python train.py --model="image flow-matching model" --dataset="stained colorectal tissue patches (NCT-CRC-HE-100K)" --train_examples=45211 --image_size=64 --horizontal_flip=true --conditioning="none" --arch="dit" --objective="flow_matching" --cond_dim=256 --logit_normal_time=true --norm="layernorm" --activation="gelu" --mlp_ratio=4 --head_dim=32 --fused_qkv=false --qk_norm=true --inner_norm=true --patch_size=[4, 4] --layers=6 --width=192 --positions="rope" --optimizer="soap" --beta2=0.95 --lr=0.0024 --beta1=0.95 --shampoo_beta=0.95 --eps=1e-08 --precondition_frequency=20 --max_precond_dim=512 --one_sided=false --adamw_lr_other_params=0.0016 --grad_clip=1.0 --ema_decay=0.999 --steps=13300 --batch_size=256 --epochs=75.3 --lr_schedule="step" --warmup_steps=390 --weight_decay=0.1 --adamw_weight_decay_other_params=0.01
Rows from block 2, named by matrix and row number. Each number is 500 + 50 x the weight over its row's rms, rounded and kept within 0 to 999. All counts start at 0. Numbers have three digits each. After the name is the row's rms in percent of the matrix's.
# ada: adaLN modulation (shift, scale and gate of each sublayer stacked) (model.blocks.2.ada.weight, 1152x256), inputs 128-191
ada.458 078:446493498575557558548542457424429441549458485600487460498550475462496458443442460488444426515553441400523563506537491531550480500520472531505542450405446567461605417534470474492373557554558531
ada.459 082:482374556489495482527503563473501536397503569535554451387580553447514543466585528585503462581463552478573541535482544448568413493516521522515565484495450528427495592451410550422437541444527410
ada.460 085:523519448397430514523567414483495541466565490481475563476476470459468497522418551566509495397502529499550448510597513588424505504420565612477464483516525506502477393502468518536402445502432554
ada.461 055:495419557484537667502518563465501567508421474448536556518515427421436526435463481457548597546624524441587476529528436446485507465539519492508457518473445501482560538561554419475495502563473580
ada.462 073:557528482443502430467516570477466443514477422427504525434556452516415438563439492496386481457504424477500515471451477437510423479503524563406545546437486416468449528547441421471451430507467409
ada.463 093:517432418475451533459550439531518440494507491488457505467545559567397461466510563545570386426484470457518541412479479518490518605570541570427433509519589558524460450566435430506481511469496431
ada.464 087:507473473437497544558406489541513551471530553488518482424510434475507520422512445584518433533568524321498508517534561414571471501586485408470429553559483487538440439438492549523469510440394549
ada.465 098:555512562416452503605480478448530503495436650536510547531353617457500460605496529496499581528508451555434451493498538513487552472536510508466512520538436489490496505543431487598469536489513446
ada.466 098:462490425403561403468535524449506458520580504500552494505561509535508490500515491460529623559513505486330561492536478475539483385532493443437533547437421462496394473492533578477481546515526539
ada.467 090:535402471487576484424475581432540499519438448451489551414431467507477581496530414505557432532395499442554569439532516472531536446446488529502562573510471587526512543524490398438403452511479554
ada.468 079:532481479466542560595385612555565524471462489504531453548432457581469475471517496561569520570520534494453549504410574555572468468463555457561511567499432466383562446549597517555586580535547580
ada.469 064:587533529490425548482506407501562473630475506521553587472457500491465403432428417516465509462570574474446505511510511508502445499482465392514351549493483526585548479513507486465469457575415509
ada.470 061:479566501485484503398393501449531439519598506455435556528501454500597527549464404444490549526481486491532430395451493517455482513460582457539526467566430461584432478624529521511508494422533465
ada.471 052:516550461573472485404551479515499470515511658588434500537481546564625505464486479576463530522501553510589453586523410505536431444544508555538493477572490447475599527489516460505564481414583542
ada.472 097:457497479506458482512417457551485517490396559519506521446424541539478411470470446457557491530489479380521536522509485449519517552450498419437497464622375455478483471525521505496527485490514582
ada.473 064:541444504482524483504516582545578542462526426470467511624511667637465494485516525502498502524529475536515502514555502552478497536507524442390543565555634509445501459507492514499541474488562486
ada.474 052:534577470434537463480448497500507480558475515463500470439446511552476550542553577586553528552593587482438443501524401633424496565528516523657567502625476430514507507524470469510560555525554444
ada.475 097:582430423541472493586460518426367610498439472443512470467439553483449581499518508566477532435507595463486498453559441592488520487559501524509482447502576573513503583489507467574430517493514525
ada.476 084:513509513544525454507550479485503464498483428520486485517446533399433522489467522517605513465561424589501580523546463446490485538543537494443531538516547433472537464441453449577500469537477486
ada.477 086:513472507562401426447398501553510565572569517565447412608555513456488471580523517552461511457487552575527480572547473488463544473528472512450577427506497513459583561445505558461499449433458471
ada.478 102:407567546480518569505495533507460491528486555467493489489472446476548435417514515543521449560466529490505502595472440504527489450463478404550495429565488514430437510420504537460454525456543482
ada.479 049:492507491503552453536435476523470509444511539399471471439482487545463478575453507539556528518557508459494457554476505561523633622569519469402532522396470534462541534450499506488453434440436483
ada.480 053:492572526573509576409481565480515600430568550568449528599466553491471442550397489457450529424536488540493484484443570540464554483430454533501540471447499474363483522591506532486484496465436492
ada.481 088:530421432529476585475530471513519466482445522569475484465397494537507554529564506504499430463421553497452564446459498481546531457576487525449562476500523501468505408498490532506416465553498461
ada.482 093:539600432481505474454540429540531510441482474488487466459553512554459457535498510439558445466400458619457547468523548458563568581426474552384479563514448440528578523511491413427575490561562516
ada.483 096:496457477479505466471552484547422479492504436558525506377449488499507608496491516504518461545451501461521611457593509481525546374551513501496493548459537570566556446419468538454539526564505492
ada.484 087:422429544518430501471452469554421522512443596511542532495517468528525432538507452518462455491545502558560451518501473549437447454566537500558504439513502464446545470531499401389512490475522395
ada.485 083:444501509530527515576438508576491507481429523545439482523552490543550488541479471490440554456464475454558499467481516507567455626452387468555504436538483454487413377399504474442477476535488584
ada.486 081:459534437460555494512527547481510443584506437466465491522546444498490556460524583410520571461547493527531485552584523521526524488465479458556536503475452492536452474449537471479563509520397554
ada.487 075:558471468510387592470561567529506433498377380560479483538492468510472519521494457479519460494515569511478493518475559465407512511481480405529572536445527489521508572524513436466481477438439524
ada.488 082:558476468427481542502479469537543484632463453439459620468460488546506567556538480554472484437522593498542514432546429433506506492515472545398611420495432417479470499453521490472552503501474476
ada.489 085:478540410533523383553514449515462557566541527537499538556525472503596522555471463381550497519574483491522503456578486451461512457482498471457551485398474472448436464541458519513578500506568413
ada.490 069:457484533524450480469475537503482580423543456461492540480457463514503493536504549478618453432536500403498443546483511482502484519481380497490520530523521489485553562479495581516504528481562483
ada.491 081:497521607399491529557413476412362457503464442458438545435531461375439496563560544493455539498512552519488629531470525562608539503462478435539522556462570460559495522497474552511504413568501555
ada.492 081:480508533542559481462462467525416616496552562524514480457461441489510446516372543381454539540513465514498528508440434537531483502465530471518530505480438452541584468494497546436474509600409434
ada.493 083:475479523419466611500458536439510409553507437522445515458430466509484444540447536370380415561549435565359502574462437570422534525485558445511472546611536511573494559478489469569523461480518515
ada.494 064:568461485470561657477487435436533453581616505433444500477512475530495445561423418483541542507526554531512486501496403524395613498461416498521487485569548467527507480522473517529512429462455491
ada.495 080:537542508431484493474468458488505466510527484489519612500494515520549526476577475503499454475557534540586535562516460510577516420497451371520524485528344478481463455510478440469426501504421522
ada.496 085:485400571462397535533519560516492498435399566517441513569546498578500531450453401570589441516478461483497470546563459422474524524513463642450475393477478477517427434482489477486566526556467500
ada.497 067:511389497434419535494435608521521496460483535496516428451469504462482516504469571596510439426513543500483494495539579395512480536536446434575483480535474457537472543399439567521462483427475451
ada.498 050:447502526539438482517434550516422599447501514592544501489391582418510523570569492543574417551576573491424465445432430508487525537534410528487572478421535396551490591532383468523500473499443509
ada.499 092:633408522482529476409501448392446559439480510523454565489397527425526416533451555426487548522426513536550482561498425568510469460478382535521441490544493532554539505539490422498475497500428435
ada.500 051:532529535555470434489544475467445557502507515546445559455517438495535572520584550584484573556425520495475488456432552482546443428502585484483450481449492527423539476490528597511460515466461472
ada.501 067:568597488527498570538556576556517467461501510519489481499481552541546615553446446477565511506485411533597555437532476561477469623524388490526539491563509556519472533526525507434513473444545506
ada.502 072:459480444447531531515468515473468440530437489528558467507549516549517412539472474536524494376513460476531509516495548329511589680466482507547499505511442458563548501508540448573472586616601486
ada.503 088:523447604531484518467672507463506457434492410514462476543475416509491580535433502501485512531494493568471489546484485527413494452491448546557589459492477410421524554447482481474456478409496545
ada.504 069:492498476492500566475547455532477548437456492484517486612480488478620566473469564543544483449481510514481479462509482411560555497453465470486516432543433416559528477478582469497482459540548516
ada.505 055:506504425400530550459514530535598438508444527493508468463496413367447404487510442468483533467446590490586525562589482509520508529520434397506463508576480603540517452522387448470548493505514491
ada.506 095:474596538500486480488609499515500445470494498555479535489546511465471561563502486447537517599470456486514555440605501544476542556470537589522564461485475478530458478522525538540467501534396385
ada.507 066:485486560484484498554471518520561392525490539445504570431545498577458488512456539530538433574426497483443523560544452557499427475510508513568509601546509520456502480541495438497540456581467521
ada.508 093:602492433495554485554464421492486482524504560562502511455371676528553477548535418466431527504437467494451523611454545502495591454542521412408412438571500464547531573474516489499516531551428479
ada.509 083:534526572584504493557507529490407523507448515413534473509470486550482625485415625523513489422510560569456457533580395482550521532506475404460552476563467493544534475540439532519544430437529557
ada.510 094:556430595539465539561537556509556461447529517531485445548587508492589664499458555474457458515396465584520435622519521553508515545462460585479484468461486470498522436533498544391470392355519446
ada.511 089:459437404513582539503484461514452563504441386523429522540546450488468378485481495434435504513499566515518440488500532508503461609437433437549487486499384450547454421521584609493526542551537564
ada.512 093:533527471556484475484547566558491556511524596514438495438530489423513519574462551502497458488538524624631481552507476526493471441519439605450466530545562405550548535489473498516481436505529440
ada.513 052:458534452543524449449432421516460582500456486460458501527465449446574412545584474593514458552469478557592585485439540449568448551499483485592477491465502376519467537465495531441447405542447487
ada.514 085:517425515430474578543515460474497455477437493539498513501526516434550449405368516506496471511512508407439565387448443478478539536410492490457437524519409474487435402450465536531626452477530527
ada.515 054:496488516553493466539469478500524415540513543604528561563541498470482464479498486514489429574368450468496394579503567452519581480443553534526482540477441581476472493500611442511505586437542492
ada.516 090:532397457465515491545543523561415527548551496488552493510440561422541468425476516421468469462571504551475423547410566441571515534458524358494502436402562510457387485498517504542457502468495393
ada.517 056:466504564484589534531509524470499428619534489592484454458405515489539446566593554482545463465551483427453494573499556502399464477507520578482462490524474506552532521594586529535541480545600439
ada.518 082:503536490550437492437430485572552532572405376568463489525434563568552497431519515567487471528432563445524495533479473440496468448518531584427537379425459447402426525466493537425394462581497452
ada.519 082:510512498528436472426556525565477448578596526517590536452414441426525457536450540438444523506486476548536427540506511471520488541465449451591499505471609375487469508565522503555492490425435495
ada.520 076:489510463551505562513501522509569415503536555475517531531479502491502473462532549515417410482557455616485522567583505471483614546452528431540487623458560476411467547458520434457545520442544585
ada.521 062:539511479442519461517494491475408507495488469477432467435467463498585479485482600456436554577510501529467589530599522493462454481478502559534457510482506501574539500505368409449490488511443528
ada.522 063:538542476449478466451482487540595525565508512408447548599497538484509496576603592550607471490536507542561468504462385501415551526569396580470471436409459488522548465472453526475531436566456485
ada.523 098:493480407545483532484486503451542493475451515508454407503492626510451503554437547497435516559503471574590426622504487473549428502497534526593465424438633510528466498451461535577564401515530588
ada.524 057:547503496482585448473553475490522551457557486527491460508445467487564557431557487524417548487549566545476524447458431425519496483489516578478520482475550499466429512598461528427463473535517511
ada.525 088:401565524430451480528531314545532619506467525451552501464525440577421520569507526449377552542531584517537472451527506533529449390453456490501543505504547523490409442461562430361507519518476544
ada.526 068:524484556551505512481429513604419523578539531516470510492503544542405579520528570542566476518428508512465490469536452479566547540409516490468511576437476450496442453447495532575496546436551511
ada.527 099:507416507550444562539546486523500487543577511566519525537515455590550475459504481494519550469524516573456605490444516528591522551461560446530489600521530528512547408472542530427488455491483446
ada.528 096:425433448451482531507483551490416478409531516493459499554455528559438505399558453455534467470523476398460523493454414564495540605504440364519495493481568489435485502484452507530425552536502551
ada.529 087:528430525484460505429517563496505592355493499513544574472476475416512521502547552569462514388462510538417393455403526499542521492553535478400546511564415581389443540558578490535565447459499475
ada.530 100:484502377489454551472556396469470433442504415394447586481490524516424523586424426395555549463447486527416507510555593405501541597406463482498440587541488589487503449483398448467505514511497564
ada.531 090:446482480463465532553500504514470524500485493499455427532534522562494580445565477492524567561541486457581520561438471455475616503428475479484478541561380448491363371547452548411476490512569513
ada.532 058:461486491468458561500600507467474588472516471508462445501565523559531469475453381416572456589458543480513416582592427499455497540449512450513439467523484502457467447486592469534565526422567544
ada.533 066:426488436408482492447528528537463409560535526496530541548525473505565532412508509495454506412556496506542398542546555521491447479525475494502470567470478478492511461437560609498388424552463480
ada.534 073:470450505518421574504473508498516592534532473392537554487531512427523470510369455463511525445506511489559500497455428513396614581512500491525525519451454444471504572578476439513550497564436489
ada.535 057:440592485533547552459492496535475512493481476486549447559548456548526471559504503478471544556391529568520451464554604427476492471505437549391452436495518469433502546482494474510513521521452477
ada.536 049:480461542453525427563484478510416567483493447529499467430455507449482407531506417563465457611512475507527516459506575442513473402491507452493518520564586521494469504475435469507425555523504521
ada.537 083:499534613566502523448463492484495496457493475524478483480423470455488391433487557457500481539489460582418458529592490527489531503450569549550468563421551532500516611527462467587475542511471397
ada.538 058:484539472579517458453495545471428460481526465537558441430462466582596559580473460505477574550557516517461540440551418508539383509490514569535546529591532425627526546471567487550434533505435482
ada.539 107:515508585503467482492536538491383547524533559458452481459405503494504496400568583561498502441435492484481512484448372539472496453475499449530463509537567511471446439469534495477461441536525505
ada.540 053:583574473612563517496459545495551477581444521592451601538478438483543564523493556552468548558515533524433549574411525454427442500504457517637469550588584481452454558531497487545430584473467441
ada.541 098:526405459538468573511509384510489524507562367541570440575590514473521540428486546476451576513607481527385513496561456536504536494507429563543438446529435419522513497466490557531530457468514434
ada.542 053:537423489520557457439512469535551462457461544498531553484455536560500441442432485468508446562552478412510522583490513484525445472541550472485592577470553446435514562484516463529558564443577500
ada.543 097:505528420508470540483511519498494522547463422539457509436521389474494440516472366410528589407548537520524495577475444476479523480418462419500537546494333501497525472484492482483488446584564636
ada.544 108:537489499453591451450505388480560533469508416466487514472401450543502486554523520432499514413519473398386461484571517548415586472473481628590512449400448508520466439478497537454415540569497532
ada.545 074:440545526478505480581429512486550550422512569527501418455477410480497533470456544391485519442440468416427538543508436527508549486475527390437548461492545473462498543446514508542500484419479440
ada.546 095:537455580494536461465465429486431522477610523456512526492578482516472459309510501586508384479466432485457529426433529522532499509566482389470441468370514482486446460503548415486484499410537578
ada.547 050:569547495467577545591443459556523440399518489379534562485480480563519491532478473588446477584471510383504490400485600443453460568430515467450455509465487542422479475537476507514548486487452446
ada.548 057:535537485543506504412496468473485470509515524535484576460547517468459469520541421442506464515613485494485553488543400594445535546449446379486523481529453541480473498403618496436525498459396533
ada.549 072:527600538580568454412524577456448546437529537482624442470445526515467482495531529566455580502421516559452581443492573541559534490386505432461536446561492558463413494510440455593467593620507514
ada.550 055:435564480497484536486481475514539452488526487516488498505494485555504543451467404420480501581472444536515436447504495523572577466475439519563548555449507407507476516499489479498520554573425575
ada.551 065:521563494630572480461496534515569382489442468473538506499478525499491587464506491477421560537496473575564518433512547473499445496524628576517476432526496481489528439528565587492448552436538472
ada.552 085:534576467482496393434489565490528504566483520478494432503510506484570580552449487504488557579413553453550465579499456554490459371475444440526467468523609391581536570489458534399614420516486438
ada.553 093:582419511476479412551510481555495523430443514440484536505510495566560520406545532554529460417484547352400546560622486477445450407532443612445514472502451480475536548430483477489428497494534495
ada.554 093:501508455541488439419516561435452566441541503539435499495400485505466524535430569468420564496526423526472475523541453577503467492629436442443486462535572397482566421546411502468497481448485400
ada.555 070:473570536439538464454540589545529509587487476472484517524514508485501488544436495430454496550531495444539429530497507466466465508576416503438520453558489549438602493454423552499485442474494480
ada.556 095:515512513509494543497490647500466511525519434585493489538468607498515494503497448539507621562561586504452474574525495478557438474583456508463455504540605474439449462448574566498537457502529453
ada.557 095:493448448505503471520490542397466517467530454521390535500415519466458473519436601460545468513445553545492446459507453577490472468489425432474473507534522461490456486491481455496571408441496450
ada.558 064:468478591507478446506546490447545504464493563473492535442466425459580471427547525549499533523526599482451456529521510519510523480503526451636491469455530567377502578465483434506491554531449463
ada.559 088:477463463520408507404483538511557455487532423372473512550535532533479427503498493481496533484477502471576458447477496507534560548463457552525496528509522431526433517519475415563382433447527618
ada.560 096:493451442452437499581439518655513545453489380481467543495447490536591587519529476510426610477490559478515480460459526481488431472540505387441481498541353432491520489489506481470501541507407550
ada.561 052:482500499464441414452498541448538458582524459496498511455516509546392582509421514530543513492504498506476440492495474381612517534437501462494475602527537483486534480452606413486516502470556552
ada.562 089:551520438470556592523457552543548557556499547478400366481442443477552481497476450545424508505546497507523405519472493444441525496482549449480542411621481483524495540519486490477524545446478531
ada.563 085:451493420517532438508548506453496503519446504415487530544541525466533451469559388565463509456611488505518590573409418524439433412557518450512462504455524446539502509505421456470591531429447504
ada.564 059:532501516547628452472506480548463523504456520440455575619435472497551564549626474522505549418578487445541511442490533486470556520467588482451545500488626535572493566504546523473538473473451413
ada.565 052:534556538528452513477447445469537509463525439462525520475495508479522649425506439520586488461522538417477575421472601551553473462541649472432520468497492438544499532471650393569512478416501576
ada.566 076:427523411497563509472446543497500522537468513464537482423487470502461497522554418475610518529527569478507520483535514476389430535475473489535536527442461488545525475494467508436515522526429535
ada.567 095:499499482554508457559512403418527552479551494578458506447539476419535624508480552510434481610494470598453478507583456594512445418395584697509484452443467503474558539536427479426513524486491472
ada.568 099:499448597490564421498402561458419469548523497502425433470535556404493475465535430511490506516547478455557518439547494507523451445499510653460482424564584464563559513522509436362425478468486506
ada.569 088:562487499540453484559592564482465469398576614437503460539573566512483440569552587436390479325525510437565500527434519380493516577541488513501431503550511515485492465487489478570492491498467592
ada.570 090:538508477537490466448469512482536509502554400478487476519523414561462510625526428545473539507507380506427529432600509531485398527537441545524459468534473438492451432490557467571569533509565404
ada.571 085:504436502448478522485557442521436519449500516482579506462473535503449563545562541549407417532491471477530499489545548611525544446536589568423409494551513525429478527536556447566450398478556505
ada.572 086:445467478522530531457499396475566602498626557488609433472463556436505540500520438523559406481572516453536478589386499485502649558537493582454522441443486488446440526547499505531535474465576422
ada.573 059:573485526435427468493514571471538433418579551449472452423458422492530483530561489564531586529487391466518526402435560459535523599480533459552463486448465476507506555537510498506501450457560433
ada.574 081:533477526474481458577429593504472475502423512372563488394560497572476452626524499458544450480493501467533451522547527414471527542515502399519536557451422482468494483457454470489458473462443570
ada.575 111:465403556477507459517463536453395580474508447529458496453569598574592462474534545524542525514561460529442484495554549556538461511477446398641482450558438400567521422461431470439581438482422478
ada.576 104:487537501431440489430456549463574548460480396480534488541533474515471499541554578464595508575561459499411472415521439484465503549461504492604433501434543431471447475582481484472556511435490524
ada.577 111:453575530473508507419519523502558560412526385412465608532459475486485457421519412495527533434508528460527416483554581464453487552521608449494449496523481386417437494561550460463448504478413477
ada.578 098:501414562551535499467490485556542524544510480498471542534399443558524529548569504481459519565530474436546427423436477559581572545553548521568502475395439527497569509409582563428500560592467541
ada.579 103:519455577423502506471528407404548489508450400454469524495484545512392495532545493507526463436543455464447474488430533490514553602522518596492469458465445467495579465529465508545482560468531527
ada.580 097:424464521440479495494585512497513507521541419503529513449559456481525454455551518591489379445512592427358545456476522464547486445514494477451430528502595574521485511445385461489451509482439544
ada.581 099:422550463458509502518451533521585498541465612572450503420536555450464508507457551501496522470538496598457455545583502596558440502477547475516544422548655475578572482519478549502574531552594438
ada.582 088:576541462519367490536572540547469498453538598457520507574490548445520417477505542532480494459529464517473475527520488543509473546502611463499506491500377468474520488542466416510481541452525416
ada.583 110:481491517544500543585472571465461430497484577529518390540475383460553460451483538499467555486464477457475501527616533422452512522511565463526452545494520599560542499526492543438427530547399434
ada.584 115:491470533417432467526480448517496590441510422523555553512502462533435437474537597488447530434451461488458497464460579551497485538503498494481463520534565405448572455597385476469496533460470509
ada.585 112:570500409532592387436529570514467539582564696582425467484566552442470514517497511490525392511503447545458488522609457598532531463484540486497474453438588527445469546457554581506558507581481475
ada.586 120:432338531559468500468525484389435503402446460488592524468520432524455431526472452413425469524535346591439482522489532486480518471441501502462595460436532417453425485456495512416503418434408478
ada.587 104:482555410519578412480504537481453503526512566534494482511378573464434433501515503546447498532573393509355430581576512430541595570468517478512438496478534569455488406506518530480446521524437465
ada.588 111:466540507522448453560451522426501509494534436401467467434481499553399410522444542408461521612477505535489535440497595455535457593400463435503434513550423497513530510496408446463533468547411508
ada.589 112:527432562422563569527464511551568591562471503469478523432494540474545492474498590554520485628435520511519600447483423465450515456465471506436618468556574564517496587531477556537471545588535473
ada.590 106:506554507560548463563490539513507438489522539482572574422512539479540535576464548462562497507597503574489588470532478598554528506486446526497469532482524590356534464482470479556513506507399634
ada.591 106:491462519530517513509556553439530515533505513560438522441472636510514455485530514525518461521452515513461473461412477528516559513469496441442433428513606493574521560481519535496476521509579552
ada.592 105:523464465412471483501474446570553447460451309469527517490503527475487444452479476541511472464521476528427431516515505522539557516517495499573493486474470456413494471542440515469491450478558579
ada.593 104:505522510577544497557459525514516526460538584396517484484585491535509550493500512429523478532564467531638496486544503467557458482448493458562454397532553501554497470500495503508399565467473630
ada.594 110:533459517534469531512475487388463521607519546539527453508466477470565555441439568597483564492600544512498519468483412540547421476457505534583571547413422522555607458533482537425498438429528450
ada.595 108:584522552479440531493597444444486489431640494390510527450511459507480524568488462538477521482403472473452556543614577477521477577550542558464457509509556445444552518489511429460479460496566542
ada.596 108:460485570584509577486546499507481521580547474526448539484479536518475544610521501474514448436558601442521552446509555529520605539548519412456602583505457544527471492540513491445520536541515473
ada.597 103:531461586478417527557437524584560503466441585458548444567604455503513422527555492492508414462510500536496551514489478468511576483473540400467486464570396427546517468473493442448465486481600554
ada.598 112:424492507514466500501507404501507467425540578464433547563629460547512475506530471455509486516524590570443523532424569480490513558570457521531518508411451572488474419520541531650621530515563542
ada.599 109:549545476492473493529468402439475568507472550507505530494445561477445497404516496610515523396412509518425450527531623534508557527537533473461556551506433469456423563566494459500527475501471433
ada.600 100:439495458534483493484504542505466571550502532467564560461589557445530436486354511528499561526442450591483586521537494531434499477510427458491483547513489502389482532482502493456500625410524539
ada.601 105:431524543511492409440506639514505423480523469579401437536569557524568511479515565467502528473526541504405471442598465488499526507433488527479447472519534492512544437544487563477575518433495501
ada.602 112:539519553486442517460456418527485462400457426491495531480396545503419419536496443371444518492422482468444571500554502510546557511512524443512464551515542517485466602505461446509461433518535478
ada.603 098:493434500511513537446467440583498453549515538476497505491550519499519497463439561511562495512540426545558383430509452482575528560461491495538520486482477423502490593549523492506446459538534448
ada.604 101:474512427545522545542440396520492510529448362586540478506476508509543547496496491570419559598464457480526582578482473416559522437424495523491421461486478609580530484528488527410509534542555431
ada.605 107:513547487555497501451495579530521417534475576555446545517484475487455508579572508586455418447470545561523571613488497521421537463573569606497468483526513524434387524448536459428474488406511513
ada.606 115:558535554531547527538430501486497418614482545545539396512495412487583486437476487521376556569601509541579495542504552571481436502469495472514500466499454426491471452501523465453505526454454474
ada.607 105:423488560501527449519542444507516512582466524465527478456510474526546472560446578522575482615521512604524490407482425549546528449436432410547475551484487587448427500471504534498485486459493573
ada.608 108:487482489615504504557535533559471502554470486539497513522579498447509505476545556493507535393480610634615553452427408543511483428509440603514557555500592602500533510377493524562471569489545502
ada.609 096:469515529359535545537499519496508528538477439470498449490427406578561537493451458504472487520487602462530487511463473565550508459542563510455582471535545484457522454534496535500402576493503537
ada.610 110:568489520471501426453398449527622474588570431542524507532523488410514423499548540568470555514495547491541537538520541534526528521465512426462542549410459465601492464633538600491574549479503505
ada.611 102:440602512489514559417491547521519404440557424462473549442492604473491554424453466500447544408518503570445491530446540500488507512485520553491543466606461536471505548625479467548540506510589462
ada.612 106:430514517454511520522460527532463382487600435444514468493555602662461521590516527459471480582510522546543546561506510564440474494479474555460536477587468498518494435482529452488511500488555502
ada.613 109:511444442545558494385430486497555570529477548607460509516460521488534500562433594524517509539535520468522452569501485485500515584468486654570453461534554550515498524500506518539535516429497370
ada.614 107:475559437372510510495485452511480441555481455606546565482543511549502495427486425484530460537437447533505509534535504564470518434554505400512521500571569507479531525452536519529473561463344504
ada.615 096:537512466408524505464548423558479615418506581547468568448483508436498530500417462545505407478589484580613489490521430538554512515507532548498476464456478480435423495477505512551525500500578450
ada.616 104:468497480531519537572618549490445545559499553540581544507552496516466518540464606472483483532423453583621611457501436433529456463377399520532524462457514519507510545471485531553539600481559549
ada.617 097:509424530455529538488484465576580543418461491421486484580521430512609479498543545508567530505533588472456565540497498463461477475510514636509595489509396560533476564478572540505469436501516531
ada.618 123:587551472536571469502454706497527557633484567579475400500538499550544467561443470552532602417529473535576537577514488596486515557483473555534512397398603466477460380534554601570561485440450511
ada.619 102:527446567453524565531637577514495588463459455567503508566522478513491512521531485473509474546506413345584575439523435428462551470579524483462465557528561415468490539437518453501532494467458440
ada.620 102:463541613392457458523561516482456476490411482431444489520448570489413488449586506497520481566503490500599546501411448460507521548477480513526485557504570493424446479532497423573494483531517524
ada.621 100:495562526419509540466694583526502545474542515467503534430496546412480500513503504533509495578509532449525546474473517414490489475574473470525510554507608549586626504416456478444474515424515494
ada.622 109:437526520499467517473506518414510523413520510445516466529464483533448498440522575451549449594413564581443521455581492485507432522555616442495516506502630541450407469474442512582502442560548552
ada.623 115:462426539391496523436545490509462505494562500448431515433513450493438530432539565444491383439446430477397485442503573502559479547481486548449442547429400525439523464407432513529512568614568658
ada.624 107:538606487466575534480510545541552451502583510608520497561495527503592464464488444512493489545551578580619571525405438394456471462531478449553435490502513504558522414591530474491507517559500511
ada.625 107:485556539476513474526519504535496454525527539554399510496434349466511468608478544462505449609501479540414476623555463429541496473441500431499459485503521495514535502482512495424518429456486413
ada.626 098:523516470490469464411454431539564512461384599507504475489520516468529452408520523479488587539512464462501452532460463544468492537435496388512508546505556542520428499538546572605538488491410521
ada.627 116:504489602533401557472567590565598571508580458477442500513524478579472425522498424453497497587444458501396459466440476439486544427518486452498482448437424506541508454473496424498516515412534415
ada.628 115:490489480520457433554469461580455472472529456492472533478516550561442476461412469482490494458495552538427530499466475483489470506520528411461500572518435479431493335539557367409439518444440416
ada.629 106:577451522432527567469516407556538474588378479506498477468539463411560505534483456573529492473549476514512448487468469466501509436491443550619520512450464477518516536477559469515497493469529505
ada.630 105:530449507444506513515522554539442540486576506510560471476554491527504586488488527590470485584592499446553461434501562506493435413482476524576490380456498441539496413546501547397496507432434585
ada.631 115:594583538487560428497413500444574476567500510497543460520523473509520540434451494509445554494547448526625509549410459478491438538464573562553519475491468393535541582486487550403485466404460343
ada.632 104:479542433446435503585548485514528491446481431388508467558545449418511466547440582439473526467494491483582475490437476509450555558416504434439427597486505552474504589531523460524486521477494498
ada.633 102:480530499488514520496579409545475612444506547452444518422510539439520494506433524489521427554550542443441483543600504421467568513494494504518548508599473439412448488455530479493436456501553561
ada.634 106:458509513390510559505440425412387524519447483568492558536439478524551489508525489538436493552564476561544581509476489463512433403525597555436540491545469590544503564498458528456441591528538548
ada.635 102:515522580601498598473486509550565548521488429509510498486451558439559410512534481592574478472506503472452461531467490500510468509514470540584495477570449518522484571532586560520442517456465375
ada.636 112:506442528449548490491400477531474426458509685550559460457493450467547527466448549546508567514543512512493405551511513445505528494509578439437460523436555505571565541525544579526561482531486525
ada.637 096:505495565428426535504525531479463507498472469529522531447553533452483464437459518507443504518537383544590494438580532473498512523463556497496504522464486538468542458520450439579480466575505531
ada.638 097:488499533488599470468487586401498459537476522500488482485513568487471552542438462446500520419556496454539486402493502432445492523547509463511543510430516544439542494548615467473470547477536485
ada.639 107:552430559533472530460495442397510433464533483455513442544449461517586459512520433462466489479493502445458385542488592441485479467392500556484472490563484419516491598487496515639573478483416425
ada.640 091:526486561497520506634531472409611464544512449566449513500595505541482525508539545446512480518564492503613441439505460516493507471485458504401469519488554461445436481465520545488513482437422422
ada.641 098:585551418453495468447654391481536547565485421470447524535605499454427522448461532512493561429426541495409612432453556477577508552487526399531420471518393494482503542538460500482548486551543506
ada.642 101:436606468570490441558476530561471539561505602472528509496546541533455472493482544446478557539472519525597410478484529477457406424486428552521513528562560474472467597516564515368587624539465555
ada.643 107:510559478417465508521389484440626519443490591405556477433521489500508553568417525401478497571475491518375453443505539471609448500438516377493414420446483544566466440492507527467606556529436461
ada.644 113:446528567516573479544561487576531521525484545539543503549491453449510526459480458586488485464526461512482444551530451477581440489496529573481481456471647598549536510529530593392572556476409413
ada.645 113:440439461533509404475560472446482481395500514483540447573530578499439411523538518462484441486448453444532433500486499450501462545543485375491553408574500445486524557414490436557494500496604587
ada.646 101:500564526495519462492498430471441491458508499544437518475501526464510536502390502606592486477550493469575451477591509459409510453501502524581498482480579512508539609430562483567503417491534527
ada.647 109:459504502443568512486533563505479504579477560501555475467464508494508533493474528428438509432562450591573498474476563464624535493571396472602553438526538480525518475454566500551449449489443518
ada.648 101:554508515507374538581411515474484471546531684460471532580489396572482516533599417462449535547447531548469575534393509476506476489418455585439454545428462562468471397491429477496524529501537569